config.yaml
arch: "vit"
norm: "layernorm"
norm_position: "pre"
parallel_block: false
mixing: "cutmix"
learning_rate: 0.0017
max_steps: 15500
epochs: 25.5
lr_schedule: "cosine"
weight_decay: 0.05
Rows from block 2, named by matrix and row number. Rows with one number belong to one neuron. Each number is 500 + 25 x the weight over its row's rms, rounded and kept within 0 to 999. All counts start at 0. Numbers have three digits each. After the name is the row's rms in percent of the matrix's.
# gate: MLP gate (model.blocks.2.mlp.gate.weight, 512x192), inputs 128-191
# fc1: MLP up (model.blocks.2.mlp.fc1.weight, 512x192), inputs 128-191
# fc2: MLP down (model.blocks.2.mlp.fc2.weight, 192x512, transposed), outputs 128-191
gate.414 099:500505476446523501515525509518483485512520476481526503447507539487467495552519503555504503521466487485484521510469487469495495503505418450477465486475492494561498519505550528453532513517521519
gate.415 102:546511501482520512488520468503507525489518538464505488502516468510469499502513531450551508524515510492507531488536470469520502490528540577486473524464504507499525502495511499495513485524510488
gate.416 095:505540488454478481477507470490460507507471496463487477500550458447491526519490516495537492499504509463502512513518488523492504527482495495465502540475472525522502486533534481469493516525543524
gate.417 093:489487455519509506516492451496539477496469482474548505529503493479548480516519515506504519497486505527456503455506453513551513509484481463492491537456482492528489507530486520533492485467497494
gate.418 101:491475462442474507512505499523501475468511488533534498468500497468468556471496496526493495502497481497486511496459512493540483510467478468531504485490488476492474563494495489515522509470476522
gate.419 102:549492500549553498517488489538477452505541508513481510489500552492451499493533526501497480498430505506536485480466491486536435478490534526554486454484504498467510498462485476508535443490504478
gate.420 089:508486490486481474504517495510486488462468473542482460545469526489496474473524507476485497515532513496495493466487500488514498534492506506512501557479512462509511509480502472533511468436492461
gate.421 089:485520512452514534522493482556469501541496485486483483497477465475505497453551503482526452442526493529484472500510463511495522509491512505494470507497534469505492518525534512498525497469462518
gate.422 085:491482462478481551456528445555531506524516502465498468483477493525546534457477487522494496488496547476548493496510500516510486496492503466468486473502472510502491484529457506488468504507504469
gate.423 095:517463525507505506516482481530524480501462541505498471463501473482537518488498535538520510463474529502513469469538514469463557500471525481538439519511511476531479479495513491500512481496534530
gate.424 096:522502496505509482505447461494468512462531479494471462518512512496543519484523483481516489531541468490507537513510510505543515506527504501520496517515478492517439539475511502559491453518514495
gate.425 105:501482475489542470532460533524534505572501470466504463514476502495493539497536486503504526485521483483486518491490517461508503458496523542478509444502488540486455534516529496514458536479547511
gate.426 111:488500428506527508477488501521509510490515573490545527454523553486502524498518499483484520537515469500521504501486503512515460527512515445518516473516478521498526502517509490500470470515487479
gate.427 125:472482518483479484474551470537517495459551521493481451501482515504500506513540519471550494460476479519525486540468503507466527494472499501502491515477480526500568527526521524489488510461498501
gate.428 098:502471506529531518476449473504505527456498526521541518509501490517506505500484504501528537519494531482501472452482497503534509518512511505488486498480425489521434489489500502474475492530473486
gate.429 091:494479513524513517517542483476511507497483483506526450518472512525492471481485508546462513493543477499511509509487524499540519467560466500482489491490444491487521497522487468507505464454504493
gate.430 100:476528486526467505465558505500516494534486497511519451490502511524490504507468454490450467478507488506510472525488517473495502519464510526514514466525520484497540478492490490534495529495495478
gate.431 088:509500492493509507504510533484541477521476504467467520500487520509510482434530479476502458489517537506493498518545515524452460470464494475520484501483493510499522534538472493487487477484509511
gate.432 083:485502524424501499438524489514482486512513518511479505498469450458458493503495465465487461463492522465505455491467478517487533460521549495432482514525527514478523491458485479519505513520483498
gate.433 099:496477479543527503477485495494532523474532495493508540545534481492486477506521506495499539434473497534483484463483467533543489475488482500475529539528497484504508516503484466486465516498470445
gate.434 098:464533516496477533479481505469462486502496509519478494523500485485478547474510506474532507512503511523555549522506470491482509517527503455509496452503451536535532493468477490489529484508525505
gate.435 094:502489489472487523467492486559461509516509508491524514530518519523496564531527521547499537509509484490501502545482506498473489526497483574474474483518504470515509495519510509459496505509519506
gate.436 092:510517530526523473525518472515536526511510480518509492499505529515516519530527520520524521505521509522519539507533523526526505502477485523537514498515531514454512527482536517489444504501467503
gate.437 111:481486520508479521507500500516514484514487521561525506522471481523527475530523502507500514540461481532513503499475506497469482487513488525513515523470593513554509535506531501534450495512506500
gate.438 105:451533488491520546555524440512483499491467519471463486506517536498466502483477472445515521517531526486498502551505479447525466495485487506490477467494507446476501461493518446486492526491507492
gate.439 093:488499460518515490495500511513522505518502521524544517528509553505490488495533514512473491479488494442480525528506451505493492508502469498418494488489502493481496496482478525518521523494448491
gate.440 092:478503496521470481502512505526502466488474533554463491518521565535507477489512465521511515476505511475503528495505486532491481491472479496523475500529470548558501525485511457491536479495482452
gate.441 092:530503486507519486520503513505488554477531528480484484520497478518469493469498522513492472445505489495549524500518465515476516495512500455480453503480508510507491510517523524441509489509519514
gate.442 112:463434535465486515504538521500494477514507499482471550510462497499476495436505486500468541510499517450532473487501476526449524485471477536511503506535474514486493535485475509493452494508484518
gate.443 095:503532526470505502541488480514504495542483501515513492519519512498507519491473488480497469465538526524475477435526517470508463479498486519489514566528527485471505516508526509512507470476484518
gate.444 092:543449524489519501509548524500506522488481496550496453496482477482507549516470506487523491464504535503477524525501508526487509496501512505502524501494515500522538449478498503456470469488459512
gate.445 118:510447518505440508500514507483523491477542482508504494489499513484487542513526476489484496531484478534510496496516512482431540492470548510504481543490473531502503445486541504431503513467485511
gate.446 107:539502509509492507490542514533525493523505495475487442478435539492552485506524490497442536482504540471478495480497500484472493484569462481507522510485500491498499527517564510510510553453509513
gate.447 104:510506486546491484500484487480507507490458473490546514510544490500490521515508528462463486529503493437521487521493538491502490514472504519501482499451540511480533500526499500500476493526448490
gate.448 096:527489548520493482500498517471526534496489519479578498510475519478525489489492512523504477551464495557481494434524474524526509484472510512523473477525524513498509446509453462482536495492489520
gate.449 103:529491484483513471449473509518504517547505492481476469523479506490521500504491491462486487507478504470543456474505511526474487502459498524510493531534476521516496476473514442482458502501520527
gate.450 094:487534473480494492497538478531514531467502547505501495473481477517527500552525485519489501526517522551474446472506521511497487484516516522445489536541521467500468477547505488450507525461528515
gate.451 106:485504516476489507516459508477522469534471521483492530451465491501474534451509499529528538525495463529536506480516462470486485488501533460493466487473477512488485463526493461436526497490486512
gate.452 082:503504486518492517544502536522521523489518486539532483499537518544507500488508464489505526532495518534536463488537513471524456521516491534481521501490488498513505547508494464477479504511477466
gate.453 147:507494509468479496457521492482496494488574467496538505482514470517472456515540501469511476505491481494502489534486510564461448529496449506499537485518504511508516479466494506488482468495492470
gate.454 094:496479536551442524510507547463535535491536488437477480543432550485469497505465509498531465498518489462503492505467488497518466449496481498462483475535482506524540523482525488531459464526500500
gate.455 134:526500456525516508486479525489507518479463490501500502481506485528494521479519499491483536482498533537474490535493541505488461515486496517494515492500493499472448454486509535464479472521508505
gate.456 102:501544478531538478458469483485469493479508484479529529481488474544490534520469479529468493524518513441534500514498510492436517517520506493489434522501478484518514499507520510527469524495496487
gate.457 094:486473513514508462507464461485490462526515458539522491496538506450530524504521495514536514481469514503510481498485520480506462488483522505487522496517517474511498503493464510488518502490491566
gate.458 100:503498496555499547514496467519491494464482488508531486494484489525498529486529522522491507501503450479484485472504488479524473502504443469569487479547486497520476504515513488516479511513487493
gate.459 109:497469506531514526501514515505504472488539535423504527472507556511520498514502481500504503492496502471541468484516497499473493508483571506493502508511548512511521529537503536487493501507491533
gate.460 094:489471531498451472509529508497507492473540464507526463501525518521490473470553505476557527513473503454497477497587529518478499529504492510482498476516502502484506475492506481547565505499522497
gate.461 095:452476455474502518521489499483456510540499474507555447526491503534514526503508459498507523494504509504463497510541491492529485478485521454549492483497475473501488474456500530494507495485517517
gate.462 110:510492529523491474430529492523506440478542485457487456491522503492506520479513481488457487480534515511525517542536489448489516531473525502522496498484470496464535498504554481500511553516507517
gate.463 101:497518481465476519493536516446521449477471515502539492508473494512517525503512484520511547531463531523495508506520492519542515510479473493526515494513535479500521523527433493494515493542483527
gate.464 093:481519459531466460496524479500461543512474526518539491513485500522471554471501480506476506521554517535504536486506526478525490463523531500496478442493517489455504489520445519514537468512504554
gate.465 095:542501490499498483500482532531512481484498513482491548522502528546539505545489476554499519476485502493531525521494498482491522524512504513512475462555517530488519467469517527481508498487506495
gate.466 094:501499519522538509519487486551498472505563484540510439472454540486470483523486507512468530517513510535487497476511519515531496509492479519512479526498530473490504469521471520497501549485498523
gate.467 087:539527519514522506484489520538500548484533468494478531508470502485516464459441506524478452540481500476491516460507499543512486511485563493540462506477458520443472533511501498478527493466474510
gate.468 095:500509499498494478494523470517512521479468529465442505475506536520516472521511487525491508485512486464500528531510471485515486542502501508492521474513515488521527516544515481510498535455449486
gate.469 111:529516536516484477494537490523519510513574499513530533474517532486500477494499482516488497482480502512511524537462508521516481498486523506477525526503487542459501496507495560467493498521506467
gate.470 103:480502464524484540455510467536520513515478493471480495484511543476505484469456475490504510533479489516502534497503527502509462490483482528458480520473504507477512508516483504460465523540502462
gate.471 085:497518484449468480511490448496512521516491470499550471481488535474509481539470476535470504491510523490554514538478507518469498485505504500494503512495488490509519518549476514500501483498479514
gate.472 097:467483529463507507483491491476534475529509512508489509514504455502485529475467528454512527520490497462505484523467495493480516462494503510526500535501493438510499528531497499482496521579469502
gate.473 105:525540524493496493477497502518532520476504489490462504515470486498559515497470493502515484536516488466453506490489535504530536442511463505509513532508479478506509486448547518492523492446528503
gate.474 110:494496536498497477493461474476510520520537525506497525541470506522515474456548468519510520477497508530480502522502450465563489515501491500515507521523462523504488468498508531477463465444501495
gate.475 106:492489502536454531531493526541451483516528474525528533551522516505503439511498488479524529526478508499548498505509505481497505530486521474501534487510492503460525519510472512497511475501514527
gate.476 091:506507496521493472444505528534521514511479518489487493468488515510486538552528474500449480515509520449510528498487452451486548495446494473496510460514498526461495523453518501521503476488512511
gate.477 092:467480503535524544505550503477482481467514494509521467516535508461506463509504481533487502502557520539477528490520457493505523538527465492486518466466493540540514481501544502531498469524508515
gate.478 099:502449522513525509513506495525536478513518501522497502468493487513545468572504466476477546506513495464511503517493531497500448487486454498462511499518459505493539501557496459485471521525529546
fc1.414 104:530522487510497507504505522481463491487547495522501505499469480458471539467511492522449515440484472503487517466540526563484523538513514518482489434548478516501479504520566546498482513493529477
fc1.415 091:524491493513500492448534496500519462487529525492531523513523487525432504548543523477529512484531463503491544502512513484503534500502497541485491517479476523547510498495492479479505457568499487
fc1.416 098:532507500507509460509531486513509490474489485493514532471511436517509499473501518512521520548484478495491488480487480512481494488491493505557478474489476502510500532527483514552502518470504521
fc1.417 096:520503459484520482499503536528499464472495457530526506477557485536513521547533516510511539514470497490509482452516482515491517511501518456457497535478514515513501506497467485509513485493487503
fc1.418 096:478510498474483511520521491537472478496493488472511486549496501469455520497501513502495484516481516479495516515483543534507491529482498535517504510517527523499518519492408500452501532504506465
fc1.419 102:449526468527498514476491530501524488463517498525496473524520461510526538535494509482493522518586525468510454530496487520459516468506476436488474556465498496510465492507515487503480508500484498
fc1.420 096:530484485502507489489491460538528547522538533504525499520533502483493507515507534528507507513508491519495508549498528519483513469529504493525504493540497503487474475538481560479488534562495456
fc1.421 092:467500523489522484483506481525496506518498475464488547487478479482540526523507492492476476496503482481525530512444455461524501515521481482473520502537506455504511497528500558504522522494523530
fc1.422 093:510522529492506505515483538503481503524513501499471519495489495501438497506533473482493479504513491522510494461491510563490516493456493481507455507504485465498476482517480521502514507499509532
fc1.423 104:488489518537541561475495495446484518486542542531487487503491474517543475480473528467520549511462472524545498512501493466528479494497485521490519516504537474490511498476484501539483492472498466
fc1.424 091:506543509504503498487469493535497517468519452497453481496487527496497474477525483534516483524488474470507483512520503492519515516499475517528508501554504495504421528454499508553483502509496506
fc1.425 101:516538440488507461497493515520492492545487508505491487526490521482518554512515517471485545525527476522493479503544495486525534481513517478488499509512480466465487500508530479533528513510464533
fc1.426 101:502504503489485492511494473501488542506482463501502492531466424496489513518504489510476470469509507469486523504521480479508481482488492501483478514502547520528511492461503502537465555537502534
fc1.427 121:511509519511462472536487488511493438483513521459518451531503484509497470525498507495551477486496493484471529541537557500471522512484487502496500492469522516478487496505512513479517513492474502
fc1.428 096:491548499486529531526515493511472472554486524497455522548530495504493497497517466519480507529549520498492532529514483516447520482507489480478514469533492469481511426500475480504471470495538504
fc1.429 097:522547472451460467502471539514488491495476520504467519483515507506494564518506491452535494487447518504473478492535470500496475514487526492516522532501534536543487487470508523527491501533505497
fc1.430 097:480476509501533473532448523474514514482503533482497511471530494517495531541578501523532519521487454477525509483514511536529471526539485499492496503506509502497504488510537470453497475489500485
fc1.431 086:520484498494496462468476475461492503479512465518530498478562508513500515507491536512505506512496522488529477448505521537507516535495512511506500485515522511543477512501515497551515493512513507
fc1.432 093:503514496473506449567483464508479508454513563513518519504476461482504539428500498494530488479484486488495523499468501490511465493468487433549485522496500445519493509516481492489515515541507559
fc1.433 096:520511473497499486509510494532506514541520496472461508498479497502501534476535509447510483502509505494469486545483504546493509480515503521537488530503514490516491541502481483535466492495501467
fc1.434 102:508492492490500494505479494504517551498519544448519533506518492521500513490497459445509489526527517535475478467523532512486518491504494461457457504522539482499501488552469536510507508502502495
fc1.435 093:494489510489473456551518513509536476470570516466490513486516528521536447548460501499515489484463525524543527515490501482490487506472500540526514510505509497504493482509480497488521515477516501
fc1.436 093:496504487506473512463520558494483469485461546480487471501487468453495485484454523489474494494465459472470516514526502495468511520497479478457469515497481494489471505500488541507547498516476491
fc1.437 105:508499497502570506539504521479507486500478521546471512508537529503494525451525491483463517499496500484473459517480505531471465479523503488460504487562507513520500511492507503484512533509519494
fc1.438 101:487505527502474481495526492453526503488507510435492444513545531510561488489541547522489527541476502522518510513479496478504496483471538499471525514497492447496483514484512490508484530530501492
fc1.439 090:510486469525480527477489505473547473521486524476504486531489564519455488519525512513472485463512471481500520475517488489502498476533450510511522485494523482475500488467506499491501543461494545
fc1.440 091:457488530515469483494492520517485490516481476498458481475513559502494529515493419507519501532504499464503478507467519507498487528524500512463526527465546498466469497538553479504502498473473494
fc1.441 092:486515507580515509518503480472518534521482467515511494539527492480488532479495511469489474518537489514510494541502556445470471496522507489489484463525496523522533506515516480515467481491522509
fc1.442 116:460465526469472512518489496502513539544540488513500533486492511520520541473490480481518530510514502480483498532482533493534503508498469473512514487510452516525465513509517474524466498509507495
fc1.443 097:519535514537553508505521523554474477481501539491487497462479532549554478517511489465483504542494508459466534523519490498490491432472523504518480450474482477490509474491503503460537501513509471
fc1.444 088:495509467499514500517535522492450464523519507502483497526494477507499526501481495497449562519520507535500483491511521466521477477558505492500454489507474539470494501518439504512530514505509446
fc1.445 116:507501483502508524530526507475489536473513521507537486490488486494513488489500534511506532517519448524481507499515517495488481499468500477482546482511466491528497510498555486499498482518492497
fc1.446 102:486520487515494521517507544523521503494450523474508484464483553468506502448497497502506505499483498521519527517543500453515514460485481516529516486512485453494534469523534490547508484485480491
fc1.447 098:535476501533472505540457507526480508472495476538517494502510518537521478482555498507511510549483514468541502483440474482510488533517497510505436511469508515523516480480483506465498478496481482
fc1.448 094:542511534502508494505476515477481535515481499499540501473434523501526481498506505512488492550495507521513481448512484498500511496514477493503496476508503534496505494510478470490526513494517517
fc1.449 113:544542505518488482493492499513500554477495469457519468516533488506537545487457512486482486525483523479543543497514496503481504534513528526488484533480478474495525507469479494488537493483464482
fc1.450 095:523476493463504481462524535486519524533528467508498481534469497471493486446504490526442524492520481494494480509470484543550497494516474442547521466489490503494460518492542497526476504506483493
fc1.451 108:561539528532509492545519531549504509496518521510525471533536501497517514501493503490496490502477497500482475522499483533533515525504463553505508492514523544541473449493547546499542500504512503
fc1.452 089:477518516466490519461481534507512518500495504491466482501482507475446468487475531489515477521511477486491545512479494485536516510520537543444467509513534480494485474465514479547517499513515514
fc1.453 147:489462501465475472498521492514521466505586500514553504491490455523486479509541489455496470522504474518497478503478507498468451547538487498526508508526475489525550492479501538439525452495442477
fc1.454 085:488529505504479498494505530449515516511532485470475506558460559488502458508480518514493460482489492495495500492465490468489472485503497519473466511521478536527552519428523494466461481563499499
fc1.455 142:511499472513525470465447497469512549494474459508510500464510506529525516475496487518489598494477503505488476542479523483507466494477480491484503486478519470478437487496517507453498487542484528
fc1.456 103:507518500504472468496490524467478496493518512483458491527503557538479511513479513472481507482522523501476487493497497475492497507488525554473479552509492525529486481538524456503483519482518535
fc1.457 107:526472486517495517503485539461500534506488502480495502495501497458454524471496434504522529496530489499541455549517499471539520478513482501515482504500489480456507500504475522460487460541505469
fc1.458 094:480501502458503492508512520536482519548545507513480483491522545485489450484490482497503468494507552544516498539534518519528500533501558506393473544454490526478529498433459536506489495485493514
fc1.459 106:492511496448489480547489494495540513503518468528512530482475500509538484502514542474434504522488523531498478530499534490507533507540466529499522458495464476507510483479483507493498511489499463
fc1.460 088:531515489495525483486475502485494477518478521476475471470482456477541532519474479467472500526513540493451563502450456455529507509496453455499514468499488491546491523490474497467454453498504484
fc1.461 102:495519444525458515512495492504496548494484519466529524534521534495570417524504518458535496510498528470500454476475512494536513514491468503502480524478492485503470492490510476530499513465521492
fc1.462 114:474517487484519544512505532514513492522446445548512507485499480508544463488495502472479524555440534521485487470517528497496502498505460488519513473517555521550493506510430555478470503481505522
fc1.463 103:488475534467538486511497504573493510533475480469514497503494514443487536493504510488521462489533505491467484508512479467513482519538461497456518509477475515465516523477518485507499531509478496
fc1.464 096:487491524543533558478493495574452484473493497514457505507558488463493495496527455482508511480542479513502531508531511470498471465527504518537474540488517501521493492532513470490498469540517479
fc1.465 101:474479497458528489493494491511486463491513538485526481556449477504543510493508453523513493505525525489453544494520525469465476501485507479471518493515515475512492488483513507471491528503483466
fc1.466 104:489515508483526498518461490524483482517484536468480515483499499526521481463494491489532503514510484464540524483525481442473515473485526457484496492542474500507511499540503509549495466514491473
fc1.467 081:532528513491509530522495455572514512462485429486527502506504505491467495479510547481499517534485449470476470488523520504497498471509512498512512482497459528487488526518505471477539504450452550
fc1.468 093:491538499474518452494475450494471481522536515525519503473535525504500532539539540506503493516482522532480490515484487519474546496517481537542512555498523485496482492475479505490514519516540498
fc1.469 112:470550480494518475532493501501528534499506503498476477496500502527512554442522516482528535512478510496514516465505493527508494523540475493502532566504546474475576490504467499526539501511496522
fc1.470 103:519456518511478458485488551462479513514515493526495507515494473547499495529521518441502532466501491490531507502497469465482518516512512501551500475526492513496460506468491477504505512470506535
fc1.471 091:452490483489499498501484511499473455482500503541506540500518508512431505501507526507526508528511500464552473478485469475520480509482482498444508505507519483524495525473520538521502503524482524
fc1.472 102:515522513477487470490500479541515502491475502448467472487516494493491481519554488475475469470487494505496510548539482530523492497516479487540515478478533518543507494533505488525512499504514505
fc1.473 099:506529494535522501526515490507495465487564453505480518497533499456467513548517519520506506518459513489536520494505536476493515513530435479490467530537522479500536503471459481494490520473490513
fc1.474 097:511532540493525498493490497492511533555486506479440500552510493511505481510483494505515480542494523492487456510494503521529470443483505470497493521555530538536478457514497486496509485468558504
fc1.475 111:520495477490506483528507480515492560520503507491499477518456484520528480504468506522471508465470527492477477496493498468513523504488567523496481448484541493449515486522490495479503530480489475
fc1.476 091:493544474459514539538498505464494498470504504537490502517460464507492486473474541492552514468505488544536466489569522516525516516546460502501476488517559494545539491497487494499483508497515507
fc1.477 085:532488472481484452512444503496530509524467503470496520476451527537466513513456524460495522524418500478465501460496521470502480491506531472477506536470495466486465507487468513498461509457464523
fc1.478 100:513512478566475520491520478445457511503528476471486494500442487513456497505499507494487478504534500536537504542514530500472476510481455523529498503459500452485504522500511517505493531523475515
fc2.414 100:482526524568517491502538515524501532491500462479538492515517468498498533462519491492525482504504504491464493528463466485516527505525502493484512479540517526536484516520498554563504516498507505
fc2.415 107:529492509529537508459531495503480493493455456505474483475472468518498513464521462523491449516525516480487496494509509494493520478446498552471484483518494513480488527527523487471489448536494465
fc2.416 101:510499516509475486538517491502528455514465505486512489477509500485490477509517496510510494480524490463474520457526505523515510518487502460488495485512526515482462489506473490557452485485532513
fc2.417 103:493514496511500568537502505529518497513453508521516499531529475540474518493465486499517483569422486506508466469497508508482468491455523475486501508494519483472502491489500500516530470497523510
fc2.418 101:470530484508480476499523474478469489466459521494459485458480479493524488520503537528489510517523517527523551497480512459508457508550493453489547498505522492511530458521498536479507512456479477
fc2.419 103:522514494549517500519475499483479498505491476497522501498470529436499491488530495505490456500487501526469448469494475513533463479511486499517496481472510487502481494537498522518496519504498527
fc2.420 100:527493512516476465516511516498482491476538512497483478510524501543523506482475484483550515507521525516511486537519513489505500466446518556513536554514498462517528479499509537499539528488486516
fc2.421 099:530469502425521495488493497455494491503486491500540528494524502545485534509486509509502539532496485521503505458455495479492496459541509463545502484538489498488470487511486509505514493522495504
fc2.422 090:562523474499487488477516497517491474502453470487486537481539496510474486487496507509497481514536495550480480487509493496517508479491518467486504502471495533519465466524545501508512544448497479
fc2.423 097:505487511504488497498454518524485504502507517543483511526449501501459547516495482510495516478509561496506532469509522506510528451510559494485494491488431489525497541499478492508512506510449498
fc2.424 107:504520464510485524520522473458509550506515482497529507534501520473489459466517509511475470456483459531470521534487489492506512526483505506481486523488512509474511489510511476512506439542486493
fc2.425 100:496489472531481493507494524546494520546498496500535500487483518517542498520482500507523524469463509488522539531523439498475499500486503487535529514449469519507462485495504489492467510494466432
fc2.426 100:481505507477525532471487536491506530489483476522488492525471506543505506547539473529477462503494505492526516514533499515532534495507532545533507502474471483530546501489530429500509463515512521
fc2.427 104:483484462475477564510464515497531482470529455478479498527461481522519518473485467447500541498476538503513459479503531470515542502517514522516505464489485516533534502472440495523453568439516483
fc2.428 108:532500467475475486482486493469477469496490503500527511481497506526482472504477481480476465492489494478475460503537541454492551497498516539443428499485525551505559513514536477490491457438483460
fc2.429 099:468529528502491486538525476529522518478463496529504496486494519475484456501484507467530527525501515533515493486498503519523512487502479531486502493521499480489493477476492496497528465521511457
fc2.430 106:468494499498546490485482506514476469464453520485492515475543535459511499537511509532526516439463507451485494482541490515480519487529497525504485501488509497534525527528447540479494486497532505
fc2.431 092:507484485452463512555526536492493500469465471483522529484454514506550492441508504504507474474507481524477519501477510484516549518483471506462481501465532479489494490494494533522462492487468489
fc2.432 093:426550494467462499543475499477469467548510527501498487507481495546491479529510517520485491494443465517494505517513524473522487523510514474521511474529478502533486524549534516522495467534485506
fc2.433 097:480496513505553507511485471490517522501470467484509508510492489564500519485505487485494511520489468526542499488483502486523473482479494505492471491480543488523519469509486461465502520516541528
fc2.434 100:527502531455478485442488476476501505500489438504526514503477537498484477482492480456512485471552512490484545498521470450487485514509492510459510494508547507493490503494506490528514518488484511
fc2.435 093:557470522491530464531500477507465503529498492535483516467453514476490526473495482477535502494454446486524493490526502502504517493471481510484485478457489518521526481524468528521503493552526505
fc2.436 105:504517506492521491480518485472524500480523480513492481452518490489509462526517477506524454475456490483516506471482458499508485509468491505513483502468496511467473490500513455521439516503523486
fc2.437 095:555475504484553510499522453485508509525536500480500494495541494504513495463490475501496517511491460510504518509513487508486508509486484546506491508525478489449479485547478462515482502533532497
fc2.438 096:502502538549486510540495567538458507484444495518465531507504532489524496526545509505503508546490519489484456494557503462520511524469494450493502514499493535461489510511544509488475492527496497
fc2.439 089:446503452531486499560476485475511549510491520507502481515506472509505499524500449501500525473529476503515495519534508494480494530476510476470507519505513471506530515523556459491495464469530488
fc2.440 092:481509464496465497469506497486482512525501543503511479468504520507521524506498530465471510526500541497537533522490522460507523500468515512530463492539491508504560544484532482491517526522524518
fc2.441 098:521511470487502467484497525500463531486513459511496498478503535457550471501527491506534502507488462560517519487531482497490525453503506536473488490502517506503505502517488459468538531506536493
fc2.442 102:483507508499532528496521558435504519511487467479483515546489509539502494533531508547459545493507499466545485488531454486502494434519507457495481494551551494524510469478515489516494535536497508
fc2.443 103:501471534525515494512513488495474489578507513487494473509487490505507519503504483496534482528476503486504476489550494498502509476537446506535458518513517492538528471429513510468509502508511493
fc2.444 096:483522511541513491501514534464505519502428480539518519530505485507507545502528544527505462454512493503476501545493492462509550461522510476501477497500520472497542482503541513504511459507496484
fc2.445 101:432493512525548544533543514534488540491552495482437495507481470511536516477505492514499498458538546553503527505497477469517499521546472553478491498513497505473491475513487540518513494465527535
fc2.446 101:509530470492505527510518492490533477479515514499474560470492517515497508499495529473488533505500562516521475505512556516493544514504518537495456536471533492532548482522547465478467532491569494
fc2.447 101:509496504465525456512489485503464469476485524481476509524489496530548502489482508525500499515523495492491475492508523487518513513477508516470462487522537484559464517507492402460494520530529472
fc2.448 102:526470454504507499510476518515533476522487480475469496538490485487489448512532515508508486481497513522504459509455540519503536526497495561460520522504507485500518487507504505500467467497520491
fc2.449 102:483516486473502536497482502493501426537467532510454523499492517490522497525542526515504490478554506486498457475485498470467503512514509472511501485474484514502478495508519489523533504495516512
fc2.450 103:484486477492483524536497549551510491512499547511501547508500495478555494500489507462520503463484499514502510484533479462521516516527517496490532452445474504514519496481539535507503499511459470
fc2.451 099:454503512499489480479503434491534532518524488502520531513482502513509503464509441563487538495497503482477483475521458466531515482477491495475503490540503482526519495498486536519452514478516486
fc2.452 093:497505501447482552506475523539478487521554459473490499482497547474478485495500499486546474532488502540516509513466462490449501485445493520486504458474499506447538511512428486501494518510474459
fc2.453 103:509477506502478528509489506534496492532510524520515510503481521494516533483472480536472521495468534493520528477491472462549515474500507497520505515446476529467481512494505527467492488512499469
fc2.454 098:464512514541478502505459482514452488492493474495494516536429503535489510493487479518490543506505534495470500511498536503533457497470515478511489518460516501532457483505522565526492487489490548
fc2.455 100:453490508471491501555545487489459504532538483489491495501501504507516460557546515463561483518489510535487503517522558526504496467505501535478524472502510497509520478508450474479440517501531501
fc2.456 099:492498492548482519457494505494526547465468500463470551481450426530485530525544531503536472539462512499478475528510531504481502530481499505494513504514458515491514478511473469496514494496515486
fc2.457 103:481510516529465486523504480498469467507516515480467488472495506455552490483514489486491479559467558510479528466496526465496488490528475492499530448497504497513500526516474476512495477517481505
fc2.458 103:453464524545492497520545483502534514505494522510499471530500523486496516500532554488504517528441463524525507480520482531506525490493462477519498509510521531531490488548502509472504471509505510
fc2.459 107:500479524523526513497512513506484523470440501505545549572482512473446465491494486449545528482494495465539516508508489487515507533512506535519512512460506520513488535509489503508506499503500518
fc2.460 094:490516510507534512524563495484522493512455520492457528532524463507477572485549475504506475532517441499444493545502525454516494456492499475532505503477549502521536523509468488484419475489502493
fc2.461 106:497536503505476537483515472538510497547528510540479474481543448505531503486485499487561525498500488476522523506481507508464484476527509437499523507516518534460490480517512510550472501533463490
fc2.462 103:456537544486488507487518482559501508487495521508496513491509517522479516425514473514507475473490505519480489494527502524486460499470519486491479499433509480504496496483515503489540508489470531
fc2.463 102:489531468502466484518508519488515503528471520514551519551480474514525471488470468509478488513491515498480509482499490498496502450456510527499479534465497513530465509479504493531523490541477502
fc2.464 095:527480507487440472499498494524494451456521518481527506496480495506482527496520505459521500479527519513481493473493516491459482491483464516500496503531564522543500535502494516499492490529507491
fc2.465 095:505537490505476491496477533485476491485532490529501513496458532496489485459488438465500494491506472488476514484491518505465502512513487554490527529526507467523496523480523510527534481481481541
fc2.466 103:535474503470511520490495468479495499515507487462506539482511507489515524520501527511498495508492540463480521513504498513548515477485519482557507471448471494423511473496523509497504514499523476
fc2.467 099:480456494494500492535481474460493489469475509460487507489519468531528495507517531475502516495503530476513479471540479475508471447531480480466571494458483520507476473518462528518527501514507523
fc2.468 098:527473537524507501536506460478511520510505516520453519477472515457471526464467524539523495495525506513533486508488502484468483495521469478466465487533498492521510517489487560524533553510513454
fc2.469 104:517508511486507468469484518518451516489469489519518507526476478473532524468510517515521480491522494460448469550513488508494531496512511495541508445521481489529522554524539531501485516515502487
fc2.470 101:495529551457467483514524470524544492524490499493487483529497527497547447533475498503529465506510568464515514483455510525513479479518495503489542504498538476484533506487480546504490485496462513
fc2.471 093:532504550518491544535493525466479492508503550509533486486550504439507515495491509502504459521506483525510482519464486555492512469506462522501466515534488470481505461535495506534513484448506509
fc2.472 097:535531494478542500507464514558546522475455529527466484523476510500512482524511524535523509493497495525470512541532507467521519511438524500478499454478511492498527524523482493447529466498504493
fc2.473 104:527488530492478485469539492491510495464493478488488523483481524487475482501531541517530492498521527465486466486490520490486476467496493480471527493510501503467519506473510485521505476526530495
fc2.474 098:546550495487494473483517466514495545474474523503455498492522517463459512494466527498507519469459543504506527534466501511504525506491507517518501524464497487479578498517508454535531522472502534
fc2.475 100:531453507504513483518500532510537500504479517522491515480536487471467507490501476524528520476501515527505480503474528556468505494526542525470480509481496507478514486506515507504514520497554494
fc2.476 099:471509495466485513498488532551500519498493493486506538450540505490470510500522481513482482474503526536474528448509500498520507474485488508449422485496480492502521480482461525459463485494481453
fc2.477 091:452543471460498477495475486465502493515502462520526534482454486514477494484492489444501531465463529453508527539469495508477500511527484503484466468491492478488481481495483500486564462490521495
fc2.478 095:455517459436461477493491532544508509516495473509481464486498480511466502470487563494496550511518493530494458483491512498490498504521485508476508482540469480480493498500516483523470509480521554